From a checkpoint of a small image captioner.
Model: 6.7M parameters, 64-pixel images, encoder arch vit, encoder activation quick_gelu, encoder patch size [4, 4], encoder width 160, decoder width 128, decoder layers 6, decoder norm rmsnorm, decoder activation gelu_tanh.
Training: soap at rate 0.0021, 11100 steps, batches of 128.
Data: trained on photos of plants and fungi (iNaturalist), 45211 training examples.
Rows from block 11 of the image encoder, named by matrix and row number. Rows with one number belong to one attention dimension. Each number is 128 + 24 x the weight over its row's rms, rounded and kept within 0 to 255. All counts start at 0. After the name is the row's rms in percent of the matrix's.
# q: attention query (encoder.blocks.11.attn.q.weight, 128x160), inputs 0-159
# k: attention key (encoder.blocks.11.attn.k.weight, 128x160), inputs 0-159
q.99 094 [111 139 109 137  80 132 166  96 127 102 151 133 113 112 143 128 103 116 114  81 174 149 112 136 135 140 140 108 160 105 153 169 134 117 129 139 124 111 101 144 128  96 143  95 122 139  98 109 167 125 175 190 141 148  99 172 139 141 108 133 132 131 156 111 137 124 152 177 105 112 147 123 133 141 127 124 126 135 161 146 128 106  80 105  77 161 122 146 148 113 129 136 127 179 133 102 105 117 104 104 142 121 118 110 122 152 122 108 153 144 109 161 157 145 123 160  73 151  92 178  83 113 137 137 130 133 113 110 149 122 163 109 125 119 139 129 156 113 143 154 141 107  79 139  96 177 138  74 146 143 126 119  84 113 128 110  98 167 153 144]
q.100 119 [117 127 104  77 122 119 140 143 132 107  84 135 118 120 158 122 185 140 151 144 117 149 156 124 117 128 138 163 117 122 153 143 120 141 159  83 143 139 142 149 162 166 141 113 133  95 109 103 120 149 111 131 103 109 132 122  92 148  52 109 123 142 114 141 148  97 157 153 113 153  83 115 123  83 177 128 171 128 131 103 138 129 130 110 138 115  97 150 113 107 127 144 151 141 134 135 108 155 108 134 141 180 115 135 158 138 154 156 137 150 115  83 118 123 150 161 165 138 147 112 134 125 141 151  60 143 137 165 146 130 144 108 171 125 135 146  86 146 137 104  89 140 126 119  81  92 126 121  87 152 135 140  66 118 120 116 109 120 118 170]
q.101 107 [129 151 121  67  86 139 131 123 119 123 117 102  86  93 156 158 134 135 112 147 139 125 146 154 141 114 177 142 104 126 139 107 130 139  90 159 115 124 130 142 104 126 143 190  90 126 124 136  86 147 118 104 131 142 145 138 112 100 157 161 114 147 134 135 150 110 167 133 157 153 112 148  86 122 173 113 115 179 151  72 107 148 139 117 169 120 115  88 141 143 105 140 123 175 112 112 137 121 155 140 124 126 130 114 148 108 149 127 103 174 126 136 151  77 107 147 122 106  79 141 128 150 127 127 112 118 123  93 128 106 171  57 146 124 110 153 102 146 100 130 136 136 156  96 122 120 110 113 158 135 161 158  91 106 111 142  81 121 131 135]
q.102 123 [165  97 118 135 131 150 123 150  88 160 137 154 133 130 123 104 114 127 154 125 161 144 114 129 121 116 128 123 122  94 159 157 134 128  78 137 107  77 130 128 123 132 125 130 152 111  83 118 130  98 113 167 116 157  94 128 130 118 137 162 119 105 144 189 111 164 116 120 137 145 155 155 104 135 167 190 122 145 137  95 126 129 102 133 157 135 152 127 140 157  91 129 122 105  75 137 130 167 161  75 101  86 111 132 144 101 124 128 118 107 141 132  96 149  91 136 148 126 135 103 173 104 137 153  75 198 148 111 105 119 138 127 169 138 101 145  98 132 108 108 117 108 159 118 121 148 103 151 165  89 133 138 113 126 147 115 152 133 156 160]
q.103 104 [ 89 175 121 149 121  94 121 151 147 153 130 118  91 102 142 129 166 108 141 124 122 108 109 153 127 105 120  78  62 108 104 124 142 116 153 120 122 151 168 105 114 135 133  66 161 162 111 102 129 137 110 118 104 138 131 109 146 140 138 192 107  98  74 121 151 133 156 137 123 139 137 150  96 112 174 136 120 161 127 137 100 136 157 114  91 107 152 101 129 107 127 158 121 132 129 147 123 117 147  81 157 153 111 131 144 119 122 125 103 113 169 156 131 136 169 112 134  80 126 119 108  84 140  93 128 137 114 109 140 149  89 121 109 139 104 136 118 135 144 196  98 118 102 109 112 166 157 149 174  95 143 158 130 135 144 130 110 117 131 113]
q.104 100 [126 123 165  99 170 130 143 160 146 122  99 157 164 190 100 149 130 104 160 117 165 111 148 143 148 129 123 130 150 127 123 120 129  94 175  97 119 110 102 114 133 112 151  85 118 122 113 147  96 100 147 150 148 171 135 121  97 140  80 126 138  74 168 139 116 117  80 127 165  82 168 133 116 118 131 129 136 139 148 146 126 143 156 103 122 150  99 170  97  75 140 143 152 116 126 157  95 141  98  87 129 150 148 110  91 117 125 106 146 135  86 141 152 151 120 139 155 116 112 140  82 122  95 118 129 112 122 150 147 148 148 110 132 127 151 139 183 119 106  87 139 147 118 121 118 161 122 132 139  83  91 115 129 103 100 103 133 129 141 162]
q.105 105 [166  93 123  94 115 151 111 110 134 132 127 113 115 129 105 145 145 141 132 153 115 122 101 120 157  94 142 112 141 103 131 148  80 102 170 130 167 128 104 104 162 129 156 115 126 161 104  66 120  99 113 182 137 136 146 145 152  49 134 131 134  98 133 134  97  93 121 123 108 168 123 126 141  93 163 128 123  83 113 148  90 125 134  98 179 114 112 110  98  70 121 140 146 121 157  91 104 119 113 117 149 106 145 130  86 142 126 117 135 120 117 122 151  87 103 133 126 140 141 105 123  73 102 183 114 165 120 123 118 159 125  76  80 132 145 131 124 134 138 107 135 147 114 139 116 170 135 121 101  98 116 129 140 116 144 105 112 128 124 106]
q.106 103 [129 127 189 142 124  93 131 142 111 141 142 160 164 136 111 126 171 156 181 121 107 134 126 116 131 117 137 164  93  86 136 172 125 159 163 139 126 128 127 158 157 126 137 139 134  60 130 139 114 119 129  94  75 143 122  93 157 153 112 162  68 139 155  89 140 118 130 103 119 156 143 147 109 148 152 161  91 123 143  83 145 135  93 130 114 157  77 170 151 121 148 128 124 163 101 120 143 115 153 124 157 135 125 146 136 121 133  87 128 117 121 151 109 134 127 128  87 112 126 113 107 121 120 104 124 154 152 105 133  73 163 122 119 115 131  78 115 109 116 128 131  85  82 100 110 100  95 126 141 150  97 154 130 150 125 113 145 153 125 144]
q.107 105 [112 113 111 110 139 128  90 172 126 157 127 105  78 157 160 100  90 157 178 145 126 150  93 115 158 141 122 113 169 106 128 149 107 109 132 137 153 132  99 104 150 154  89  90 134 159  98 145 148 130 128 133 102 112 119 154  88 167  98 191 102 124 125 119 141 108 114 139 155 172 108 135  75 117 113 164 133  94 145 122 134 149 114 109 157 150 148 163 151 132 104  90 101 144 130 141 155 117 130 126 128 123 148 176 132 144 135 125 129 126 122 135 111 144 107 147 136 122 113 149  76 143 148 144 138 104 158 100 122 105 170 142 159 127  88 115 102  99 122 104 150 115 151 132 117 152 120 147  84 133 106 122  78 176 146 134 110 117 175 137]
q.108 112 [ 73 133 134 151  82 117 141  96 153 139 134 127 111 126 104 140 142 114 131 163 129 125 136 105 115 109 149 138 148 134  92 164 143 110 119 148 113  98  91 122 129  93 133 123 142 160  65 125 103 159 138 109 188 117 122  99  96 128 133 148 151 143 141 106 116 118 125 106 104 134 130 121 128 140 140 144 135  80 137 147 133 119 159 111 138 142 128 161 136 152 128  97 136  93 153 125 126 118 131  99 135 140 120  96 117 156  99 126 149 145 100 175 168  85 188 192 115 131  95 142 141 134  95 120 138 160 131 150  89  84 136 128 118 148  91  68 137 155 154 105  82 130 134 124 129 162 118 118 139 122 122 137  93 151 136  71 128  90 110  89]
q.109 100 [109 105 120 112  89 113 107 129 155 128 186 115 114 152 114 107 147 183 121 191 143 138 134 146 137 145  82 132 140 115 139 142 123 101 137 109 125 112 122 146 156 107 128 112 158 121 121  66 126 123 119 136 134 108  61 132  97 126 117 140 120 112 120  99  90 147 107 195 137 117 124  95  83 117 172 143 126 111 121 125 148 128 127 146 144 107 105  97 157 138 111 155  78 103 127 149 155 133 112 143 118 125 131 115 163 128 127 120 124 126 178 112 145 114 141 139 121 130 159 154  95 115 133  83 121 113 124 100 108 118 119 106 141 169 142 142 120 129 149 182  88 132 172 127 139  88 121 117 112 175 154 104 127 128  71 127 153 136 166 159]
q.110 105 [169 107 113  86 165 112 114 121  87 148 120 160 114 123 152  93 145 127  98  94 179 110 117 132  87 185 155 138 137 152 141 126 132 144 162 130  81 176 166 103 109  91 160 143 138 147 107 158 112 152 116 127 134 129 107 132 191 115 154 170 101 128 106  86 136 133 114  96 122 133 103 104 107 108  92 152 131 120 125 154 129 140 112 124 138  97 108 118  79 117 112 105 126  88 124 148 119 141 132 141 104 138 116 155 114 128 101 118 173 127 172 134 120 140 178 111 144 117 113 149 102 106 133 108 148 114  93 147 124 133 120 156 134 167 123 139 151 141 127 140 151 145 111 157 178 137  79 150 124 125 122 121 159 169 133 120 167 105 132 165]
q.111 089 [ 85 148 125 105 135 138 155 171 126 106 162 161 150 134 130 119 152 141  92 130 169  85 158 143 136 151 152 131 104 126 113 169 129  90 151 143 107 108 125 132 110  89 135 131  94  65 129 141 141 106 101 114 156 147  97 162 155 143 122 110 136 144 174 147 116 137 120 109 114  81 128 114 144 116 152  90 160 154 141 138 149 125 108 149 133 120 139 119 102 136 140 106 151 113 105 124 125 172 131 124 155 123 137  90 137 111 133 126  85 134 106 113 135 166 134 159 149 106 144 135  85 122 154 172 157 130 113 191 111 137 158 128  86  94 135 129 100 143 139 148 128 133  93 139  77 131 122 165 161 144 150 120 151  98 104  83 128  74 155 147]
q.112 086 [106 116 137 107 115  91 136 135 136 143 140 101 158 100 143 142 179 128 102 132 132 121 117 129 154 135 103 120 134 137  92 147 121 138  96 115 153 129 151 152 130 132 159  98 132 118 134 143 111 126 144 163 111 113 124  84 144 130 141 100 143 112 135 127 102 150  90 107 177 156 112 153 107 113  76 146 141 146 149 131 114 137 141 136 148 135 138 177 131 105 131 178  89 168 145 132 116 151 148 140 151  88 123 159 110 164 137  87  53 132 124 115 130 143 168 146  98 161 118 123 131 122  71 168 150 180 110 128  80 159 103 122 126  97  98 100 132 108  97 145 167 132 156 146 131 143  91  79  93 140 127  99 148 122 141 138 144 110 172 130]
q.113 091 [156 131 130 151 127 111 113 136 129 102 111 204 102 108 124 118 116 150 146 123 134 154 120 125 105 116  65 132 135 148 143 169  93 167 128 106 170 142 142 100 120 173 126 135 124 178  87 126 137 148 130 111 156  96 115  81 133 151 144 125 152 112 108 139  75 102 107 154 154 120 162 117 161 132 137  88 165 130 124  88 111 137 136 139 165 101 122 120 122 137 162 126 103 102 125  89 136 122 138  97  99 121 121 130  64 135 109 134 175 119 123 108 127 120 106 138 122 132 129 132 101 181 144 109 128 157  85 140 111 114 133 124 168 111  96 136 107 146 133 187 114  91 134 140 107  83 129 105 130 138 124 130 118 124 157 125 152  95  88 100]
q.114 095 [139 136 136 113 152 112 121 133 122  79 133 108 149 144 111 154 115  85 106 111 137 134 109 146 104 104 150 149 107 111 158 149 172  89  66 178 136 151 121  79 102 152 115 150 120 112 138 135 163 127 142 142 103 108 175 134 114 149  98 101 112 130 118 107 140 140 117 142 131 119  98  93 102  77  61 144 139 123 118 117  98 115 102 151 151 139 147 136 126 161 150 157  94 128 165 138 111  73 133 146 107 126  84 148 133 143  97 117 128 146 141  91 158 152 143  52 104 143 119 151 136 139  96 137 134 137 115 141  77 102 129 129  78  99 160 112 116 144 106 103  92 131 142 144 153 140 122 150 127  93 159 124 117 119  98 130 132 119 131 131]
q.115 089 [110  68 142 140 141 159 131 150 147 144 152 116 146 166  81 171 175 145 158 129 137 124 105 107 163 128 167 122 125 171  98 125 118 103 121  92  99 130 123 112 121 142 163 115 102 132 121 110 160 168 132 114 158  99 102 125 127 122 134 126  98 136 140  61 157 114 120 111  98 147 184 141 145 103 129 178 119 154  98  99 120 137 133 104 128 122 102 106 109 137 124 114 155 138  91 105 100 127 148 145 142 142 122 150 144 170 123 121 183 160 137 122 141 112 137 118 145 139 100 158  85 103 144 130 134 175 125 165 140 104 140 113 156 109 124 137  99 143 112 142 151 142 155 145 179 152 179 133 101 147 172 115 119 133 145 121 129 141  82 135]
q.116 087 [ 94 143 115 120 100 168 101 166 133 123 136 115 143 147 118 127 115 119 110 184 156 134 158 137 132 134 106  80 102 125 102  82 173  90 117 126 107 147 130 119 140 140 160 143 138 130 141  98 114 137 112  94 155 105 165 133 134 131  89 166 159 122 157 162 110 125 179  81 161 130 172 108 152 127 110 117  91  89 178 137 125 122 149 117 136 137 109 136 108 137 112 162 136  86 153 118 139 104 101 123 142 140 141 115 147 155 109 122 120 101 156 131 137 129 123  96 123 115 116 111 178 136 133 143 147 130 132 128 123 165  95 117 169  99 110 123 138 102 131 100 159 139  97  94 163 119 161  97 145 134 143  89 108 118 130  94 130 100 208 113]
q.117 096 [121 128 101  96 122  96 151 114 123  76 162  99 123 121 140 174 135 142  84  84  97 123 140 123  97 122 100 103 150 129 134 122 145 111 137 149 138 126 137 124 129 128 114 146 146 149 147 108 120 133 168 102 114 163 184 138 111 107  78 154 135 114 119 173 112 135 134 162 142 143 144 132 147 114  89 114 173 141  91 148 136  95 101 135 131 132 147 118 163 133 163 160 113 113 149 116 125 118 130 211 177 153 115 102  86 163 117 117 115 158  90 151 133 188  84 138  93 115 133 104 153 152 148 125 131 153 109 114 157 112 118 123 113 116 117  94 109 124 136  86  93  97 137 118 154  91 141 140 145 114 102 121 143 149 161 135 131 120 105 116]
q.118 088 [197 139 120 141 151 158 158 113 138 144 104 110 170 129 144 101 166  97 154 175 127 112 107 132 130 143 139 149 102 120 131 161 128 116 141 161  87 164 147 129 120 141 151 150 128 108  85  95 111 158 115 137 139 114 121 118 146 102 145 131 179 149 117 137 181 119 139 161 111 127 104 141 134 109 121 137  97 140 139 119 127  91 141 145 105 157 120 121 133 144 154  80 126 117 135  86  93 152  98  88 121 111 123 120 140 168 171 118 126 133 131 100 121 122 152 126  98 137 115 143  95 101 137 132 158  94 167 135 131 112 147 154 144  86 159 171 159 171 131 127 158 128 160 139 150 151 130  92  77  90 147 144 144 133 111 121 175 144 167 165]
q.119 073 [155 135 185 106 112 167 138 167 126 136 126 115 116 108 152 119 146 100 137 123 139 117 124 110 116 136  99 148 140  76 127 136 149 110 148 148 154 127 159  92 160 147 128 136 136 140 121 126 131 124 136 153 107 143 158 176 117 142  77 138 111 129 113 173 114 132  70 133 132 130 163 183 101 138 134  95 129 118 109 142 145 190  93 126 110 138 166  85 128 147 104 140 124 134 151 115 168 121 116 154 145 152  84 132 152 134 154 107 128 154 141 136  71 162 145 139 137 101 129 116 104 134 104 124 138 128 122 116 105 151 104 160 108 137 140  46  67 186 155 150 143 101 128 131 140 123 121 105 122 123 107 172 124 130 120  98 118 137 135 113]
q.120 081 [124 127 113 139 120 152 108 148 153 101 129 139 123 100 108  99 133 142 135 155 104 125 155 109  75 144 149 136 115 103  89 128  94 109 138 146 138 156  84 158 127  75 129  95 119  85 110 153 144  97 159 102 128 141 142 157 118 101 111 130 172 113 106 155 107 109 121 123 108  91 123 124 131 149 145 137 161 157 112  96 159 130 101 130 129  86 102 129 171 131 155 129 137 109 144 101 127 106 183 200 116 107 144 103 128 105 133 134 125 117 124 125 156 128 144 154 147 111 117 141 144 157  96 109 126  94 107 140 157 184  84 142  89 101 157 131 118 104 130  79 122 100 109 134 144  91 135 156 129 181 115 146 117 137 121 169 177 154 133 140]
k.99 101 [133 143 127 103 115 149 147 112 113  90 141  94 118 128 159 167 133  68 130  98 143 137 158 142 169 106 148 137 121 125 176 151 134 142 130  82 161 140 153 121 115 155 127 141 131 145 138  92 156 108 133 168 116 143 107 124 100 123  93 115 137 146  78 134 119  92 124  74 136 141 140  85 147 125 116 116 126 138 107  83  98 130 130 120 132 114 138 180 135  77 134 134 185  85  91 119 119  90 191 132 132 121 120 109 141 111 141 142 131 151 114 130 130 107  93 144 161 137 101 130 118 104 143 110 100 128 112 147 163 174 121 116 104 157  94 122 118 179 141  99 149 126 166 116 130 112 151 133 179 158 155 106 151 125 109 111  97 132 113 143]
k.100 103 [ 94 161  98 117 141 160 154 150 160  93 138 156 177 120 112 152 156 139 139 107 110 152 109 164 174 118 126  93 104  95 143 116 164 134  96 118 166 159 113 116 132 109  72  81 105 127 122 135  78 130 130 110 124 103 132 118 119 126  99 128 150 150 149 172 175 156 104 135 124 159 110 138  84 124  89 150  91 159  86 124 155 162 157 114 124 144 117 123 150 107 121 102 110 113 102  94 146 130 116 106 106  58 150 118  95 138 132  94 146 101  95 109 138 153 140 137 133 131 126 105 152 134 108 119 136 126 108 118 153 134 181 110 148 146 158 122 111 153 157  79 124 119 143 110 145 137 116 132 140 141 153 134 137 164 112 165 131 156 139 140]
k.101 104 [125 130 155 119  98 123 143 111 112 154  91  97 147  97 134 165 128 181 130 105 117 128 180 143 153 113 123 138 157 136 141  89 114 132 136  68 128  81 139 130 137 132 135  49 126 170 160  93 147  91 144  86 129 126  88 148  85 112  78 143 109  96 121 118 136 130 138 123 129 149 111 132 109 138 123 129 118 129 109  98 165 120 131 143 125 145 143 142 155  67 102 110 141 131 125 171 137 133 161 131 123 145 138  97 132 140 115 130 134 103 112 147 125 154 135 143 145 144 138 143 133  81  79 170 139 126 125 129 138 167 149 128 144 121 127 146 104 102 118 170  58  78 144 153 121 118 141 168 107 152 122 119 149 120 140 145 149 165 133 135]
k.102 108 [112 112 115 134 120 107 116 118 132 173 139  94 117 167 114 121 113 130 134 108  96 119 135 154 163  99 109  98 129 185 105 151 130 127 160 112  99 123 165 151 155 115 123  99 146 137 145 141  91 117  95 110 142 129 172 119  89 149 154 153 160 123 144  95 167 151 151  94 130 143 154  93 136 176 100 150 123 149 146 127 135 124 106 223 149 142 118 121 126 162 144 105 140 104 139 133  95 144  88 156 123 126 134 152  86 126 159 143 116  94 165 151 120 146 135 132 146 135 124 119 146 148 146 135 107 142 130 137 133 161 129 145  87 173 144 127  87 115  90 140 122 117 119 138 143 147 189 135 163 102 132 104 140 110 155 140  84 161 116 103]
k.103 111 [165 144 112 120 116  75 111 102 152 153  72 156 117 181 112 119 104 117 147 146 108 125 126 169 141 143 107 115  82 129  96 120 130 105 116 125 129 109 128  66 131 106 143 128 124 112 135 126 101 146 162  90 158 106  98 124 102 145 146 121 166 133 143 124 139 136 112 105 147 161  96 163 116 170 144 125 146 129 175 144 124  77 117 104 156 101  95 145 105 155 143 123  90 133 162 113 183 139 145 130  95 144 131 111  86 174 107 147 145 108 144 106  79 156 117  93 168 132 133 114 116 130 155 148 127 130 175 134 131 140 131 138 117 143 148 135 105 112 123 149 117 122 167 155 144 118 123  87 115 142 145 151 135 129 157 167 143 104 156 172]
k.104 110 [101 104 129 117 169 164 113 124 122 156 141 127 122 113 144 141 107 129 112  97 158 125 136 168  76 105  98 176 109 145 172 100 101 125 108 119  97 172 188 104 166 116 146 110 145 143 114 162 117 125 150 150 129 101 123 121 141 125 123 133 143 124 119 118 127 141 155 133  69 123 148 116 124 164 130 131 141 148 132 122 122 132 185 117  94 112 145 103 136 163 126 115 125 158 146 158 160 121 120 141 179 119 127 129 149 116 146 101  82 147 121  84 155 134 101  95  98 150 149 136 127  86  89 133 111 132 126 130 129 139 103 139 114  89 171  85 137 131  88 131 117  66 123  84 141 126 153 169 141 172 132 124 122  96  94 120 105 110 134 154]
k.105 102 [176 127 145 120 117 131 108 130 102 107 106 157 125 141 147 146 172 109 160 114 114 122 124 150 128 133 130 122 112 124 138  70 150 114 127 104 145 107 153 109 138  85 153 162 144 129 134  85 186 119  83 134 124 154 108 176 154 146 156  91 118 123 137 121 117 111 125 160 151 110 156 147  99 159 120 131  96 128  95 153 118 133 192 119 143 141  88 128 153 137 106  92 119 123 120 138 173 108 123 158 153 120 132 117 120 116 136 130 104 152 122 148 151  94 129 114 153 160 180 124  97 122 130 116 102 145 111 115 137 150 128  97 136 106  93  62 131 138 169 139  98 116 118 117 175 125 122  91 145 125 184 128 129 153  89 176  94 158 127 133]
k.106 116 [142 147 156  90 159 142 166 148 142 104 144 123 138 101 118 128 108 131 154 135  76 143 167 151 103 149 110 153 103 152 116  63 109 151 146 139 124 116 125 118 169 135 120  90 164  49 151 161 128 106 144 175  99 118 124 122 119  87 133 114 124 118 139 130 104 138  89 119 128 123 159 115 135 160 110 128 130 133 143 100  97 152 174 116 139  96  92 130 105 115  82 111 115 187 114 170 108 148 155 107 139 117  76 131 148 105 130 145 157 134  97 134  95 119  96 118 133 129 132 124 115 114 108 170 157 115 126 137 158  87 128 139 126 107 120 134 132 108 120 116 118 138 111  91 153 137 160 110 182  92 134 113 123 122 151 103 133 130 112  84]
k.107 107 [105 113 147 113 109  68 144 142 111  78 157 147  83 126 116 112 149 102 151 117 100 138 142 100  93 126 133  99 113 111 119  90 178 107 129 123  96 145 152 158 101 112 121 100 130  91 116 135  89 134 114 160 120 142 102 107 153 114 117 156 124 123 100 124 144 150 140 140 120 177 145 134 146 150 111 161 138 128 146 145 177 105 122 133 114 125 124  92 105 119 111 117 141 142  71 144 147 120 133 143  89 144 127 118 107  98  99 121  76  71 125 112 125 154 109 120 155 202 146 112 186 183 117  98 123 125 138 115 120 114 134  93 139 137 160 140 111 140 122 108 109 114 121 104 139 118 126 105 186 101 145 154  95 119 136 105 119 117 109 154]
k.108 114 [164 138 102 155 126 130 114 161 139 179 139 136 167 133 117 114 149 109  97 151 133 166 175 123 118 120 174 143 135 153 164 152 119 125 124 106 155 141 149 106 118 117 124  90  99 125 144 142 160 116  97 118 104 136 119 108 150 110 125 106 120  90 156 134 161  93 177 130 116 110 168 167 141 114 171 118  96 141 160 122 105 152 152 178 129 150 110  83 134 114 142 143  99 110 104 131 137 126 130 143  85 178 158 148 134 108  95 145 117 145  79 148 102 137  97 105 160 186 139 141 115 114 114 172 140 154 157 131  72 130 161 125 131 146 110 123 152 121 128  95 141 153  67 100 137 109 132 119 122 134 139 148 137 103 122 115 130 106 145 105]
k.109 101 [125 108 148 114 162 114  99 113 111 129 119 160 107 134 126 117 127 109 135 109 141 137 121 102 114 134 150  94 112 133  71 108  88 133 138 108 124 161 123 114 111 142 157 179 129 151 129 114 157 160 150  97 166 156 142 164 115 156 147 110 129 131 131 120 112 121  97 125 113 121 107  84 143 141 134 114 162 140 144 100 115 120 113  87 154 109 123 103 126 136 130  97 110 129 125 151 140 137  88 128 170 116 109 126 154 102  90 122 146  77 143  89  93 117 162 144  94 162 103 154 151  98 173 151 127 167 102  74  74 114 165 108 137  83 116 149 128 177 127 125  81 125 121 154 128 123 123 157  82 113 143 152 119 119 123 110  77 174 109 134]
k.110 115 [153 132 123 157 126 154 183 135 106 104 157  95 190 161 152 121 128 122 144  98 138 118 130 112 123 134 111 130 150 110 103 135 160 136 144 147 134 131 127 148 115 126 119 131 115 163  92 111  91 152 195 118 151 127 127 110 136 136 140 108 139 124  76 174 117 120 139 172  85 114 136 146 136 199 156 147 109 155 132 123 148  94 113 140 110 109 158 163 128 128 115 134 186 146  98 135 114 122 118 119 125 140 120 122 143 109 155 110 171 150 111  88 154 116  84 120 112 102 104 173 121  91 129 129 145 155 112 110 126 156 153 124 106 123 141 139 132 140 182 117  90 132 114 140 125 132 117 167 105 124 128 149 134  72 134 158 152 129 177  83]
k.111 098 [128 144  85 163 132 107 131 118 115 151 132 123 143  95 114 137 134 126 156 115 131 177 150 106 126 123 135 169 144 126 157  92  99 103 105 137 133 130 111 172 135 178 128 184 123 119 154 128 146 149 109 114 117 155 142 162 121 116 148 127 110 106 143 139 122 129 154 128 118 153 131 178  98 118 169 133 120 126 123 175 123 102  94  91 126 146 142 155 159 166 113 135 131 173 176 116 138 115 104 133 153 122 130 107 160 120 113 122 136 172  98 144 129 112 145 132  89 133 140 114  90 121 120 164 155 132  98 173 123 106  89 121 140  96 111 106 141 131 137 108 127 169  88 138 158 179 160 126 161 183 103  77 116 122 162 144 117 155 176 155]
k.112 089 [128 138 116 158 124 118 151 119 118 118 124 126 101 110 137 184 192 171 131  80 123 126 118 166 110 103 145 140 100 130 154 176 169  95 118 148 128 119  98 131 105 140  93 131 137 107 134 127 151 126 117 124 103 171 119 125  70 166 134 161 147 124 112  98 117 140 165 103 120  99 129 136 117  91 151 147 100 155 141 109 149 135 149 164 157 110 137 136 144 109 101 154 131 124 125 116 192 100 123 151 140  74 162  86 139 171 109 113 114 155 152 154 134 127 160 119 159 156 107 130 123 170  77 142  86 120  96 125 133 130 119 147 137 101 118 116 150 117 116 155 160 122  99 106 111 146 142 182 120 139 157 127 125 101 144  96  98 127 120 127]
k.113 088 [100 106 129 115 158  72 125 132 109 122 145  73 114 122 146 114 140  93 128 120 160 114 131  90 100 102  93 116  93 130 135 138 161 136  97 129 142  83 134 166 138 140 156 168 136 139 101 148 166 101 118 131 124 123  93 133 114 122 134 161 131 112 104 124 145 114 106 139 120 138 134  92 108  93 108 164 182  99 133 111 138 115 155 103 121 178 132 125 105 140 129 147 103 124 107 121 174  89 128 122 152 149 130 136 155 124  74 129 132 172 165 135 153 132 127  82 108  69  86 122 140 129 134 125 175  68 134 130 111 162 121 129  81 141 143 171 122 141  99 122 123 149 159 144  95 139 128 120 143 141 109 144  90 147 137 119 124 107 147  83]
k.114 092 [145 145 144 123 139 147 137 115 120 153 163 108 179 124 115 110 127 161 148 125 154 111 120 137 146 109 146 109  95 161 106 171 174 152 135 172 106  96 116  93 176 105 104 163 121 134 151 138 107 103 149 127 115 133 113 120 121 135 129 159  90 172 142 111 127 150 105 128 121  93 112 102 130 132 125 190 143 120 133 166 167 116 105  56 170 158 142 142 137 142 129 155  63 110 146 161  76 123 116 153 114 151 139 134 145 111 111 128  87 126 174 121 134 133 102 118 114 145 130 113 143 112 135  90 148 136 129 107 110 148 162 166  72 138 138 103 131 107 101 112 139 109 146 167 115 120 122 108  96 149 147 151 154 154 120 151 145 118 125 100]
k.115 083 [133 161 146 137 135 134 113 163 111 120 144 172 114 117 112 127 122 149 133 114 162 163 113 113 100 132 134 199 140 117  81  99 130 136 109  90 133 143 163  98 122 116 143 105 166 119  95 129 131 161 136 103 124 135  91 139 172 104 167 134 136  98  98 146 152 120 150 139 137 120 140  75 122 134 118 105 155 132 105  97  95 149  90 113 120 119 112  87 114 108 131  92 119 160 112 119 125 136 119 171 106 114 140 126 110 119 125 112 105 165 107 125 149 143 177 186 143 156 125 173 137 127 123 149 164 158 119 130 113 147 132 136  93  97 125 127 165 116 138  70 134 113 139 139 149 174 151 146 109  77 102  96 100 135 141  78 103 131 164 136]
k.116 089 [130 126  99 145 120 135 123 116 139 119 112 156  96 108 120 131 119 149 111 123 160 103 125  95 133 130 128 137  91 107 143 113 117 125 115 145 148 111 133 138 132 126 148 163  99 129 190 113  99 125 112 150 121 114 148 119 157 144 153 176 144 102 122 138 101 154  81 142 114 142  96 131 121 127  73 148 148 121 139 107 160 118 120 124 115 121 147 158 147 110  86 137 149 162 171 172 153 139 113 106  99 145 111 135 123 119  99  76 168 116 135 131 160 142  83 147 130  92 119 134 120  56 154 160  82 111 122 127 150  97 116 129 141 130 115 119 162 104 150 130 149 194 121  74  85 132 130 135 122 153 143 143 142 132 136  75 119 120  65  88]
k.117 096 [135 155 130 102 136 141 125 138 132  99 159 166 118 136 100 117 121 112 122 149 172 167 126 140 119 163 169 102 102 130  93 119  93 139 143 104 139  78 147 111  94 109 144 133 131 102 132  86 139 133 160 144 127 118 113 138 128 148 121 146 135 139 101 116 126  93 163 155 162 134 112 156 153 140 153 147  95 141 115 113 125  91 130 131  91 154  93  98  95 135 107 147 181 131 104 141 111 181 120  99  94 114  67 153  95 154 126 118 139 109  94 100 102 130 141 138 128  94 132 146 125 119 124 126 113 120 129 188 137 104  97 117 119 127 137 173 159 165 126 179 131 124 144 115 127 153 131 121 112 151 182 114  84 135  76 104 134  91 146 169]
k.118 099 [ 90 132 156 133 110 136 153 120 146 118 130 105 107 131 123 148 171 140 115 163  89 129 125  66 156 118 103 165 128 126 133  92 144 141 106 120 150 141 126 143 145 172  78 135 122 138  78 149 148  99 166 139 160 168 121 112 113  87 126 140  85 107 151 169 114 135  77 102 149 105 122 139 140 118 153 139 127 137 110 117 132 149 129 119 144 139 139 121 123 128 100 167  98 164 159 178 133 137  93 124 131 125 188 111 157 140 125 122 149  93 138 163 152 129 110 121 125 112 163  96  97 109 170 131 106  96 117  96 115 124 115 138 124 143 119 110 116  99  87 105 129 118 148 121  90 104 130 116 138  97 145 170 141 111 180 178 131 147  83 113]
k.119 074 [ 77 124  97 159 209 119 108  84 111 153 123 113 156 148 112 128 105 147 137 124 152 136 110 100  97 115 140 122  95 146  78  99 141 135 121 136 135 154 137 132 115 113 159 132 135 125 119 125  91 128 126 139 138 142 106 104 129 109 137 146 144 121 130 117 130 104 143 211 125 127 128 116 125 116  89  93 112 119 115 151 148 102 155 116 123  60 102 129 121 113 142 126  92 143 145 113 135 190 161 142 120 119 124 115 107 156 138 148 118 143 117 112 119 110  91  98 119 158 109 137 109 128 146 103  90 108 154  99  87  85 156 105 128 146 140 172 119 114 115 166 103 130 137 123 168 131 136 103 106 117 157 135 119  89 147 118 169 144  76  87]
k.120 084 [101 161  99 127 116 147 110 136 149 154 115 169 175 106 126 105  89 130 150 102 147 102 133 148 135 166 148 111 161  99 138 151 130 108 122 145 154  82  96 106 166 142 105 142 137 127 105  95 116 194  92 153 149  92 103 110 136 113 134 122 159 102 122 128 108 130  90 102 149 189  85 100 162 135 111 117 148 135 121 153 120 122 140 143 118 109 152 100 149 124 106 122 120 104 127 140  98 158 114  86 104 132 111 121 134 178 119 145 156 120 140 143 156 103 124 104  90 153 122 119  90 123 154 156 170 121  78  99 132 114 150  91 113 122 139  99 177 166 146 131 133 106 106 135 120 148 122 126 144 167 115  82 150 153 110 100 127 123 141 149]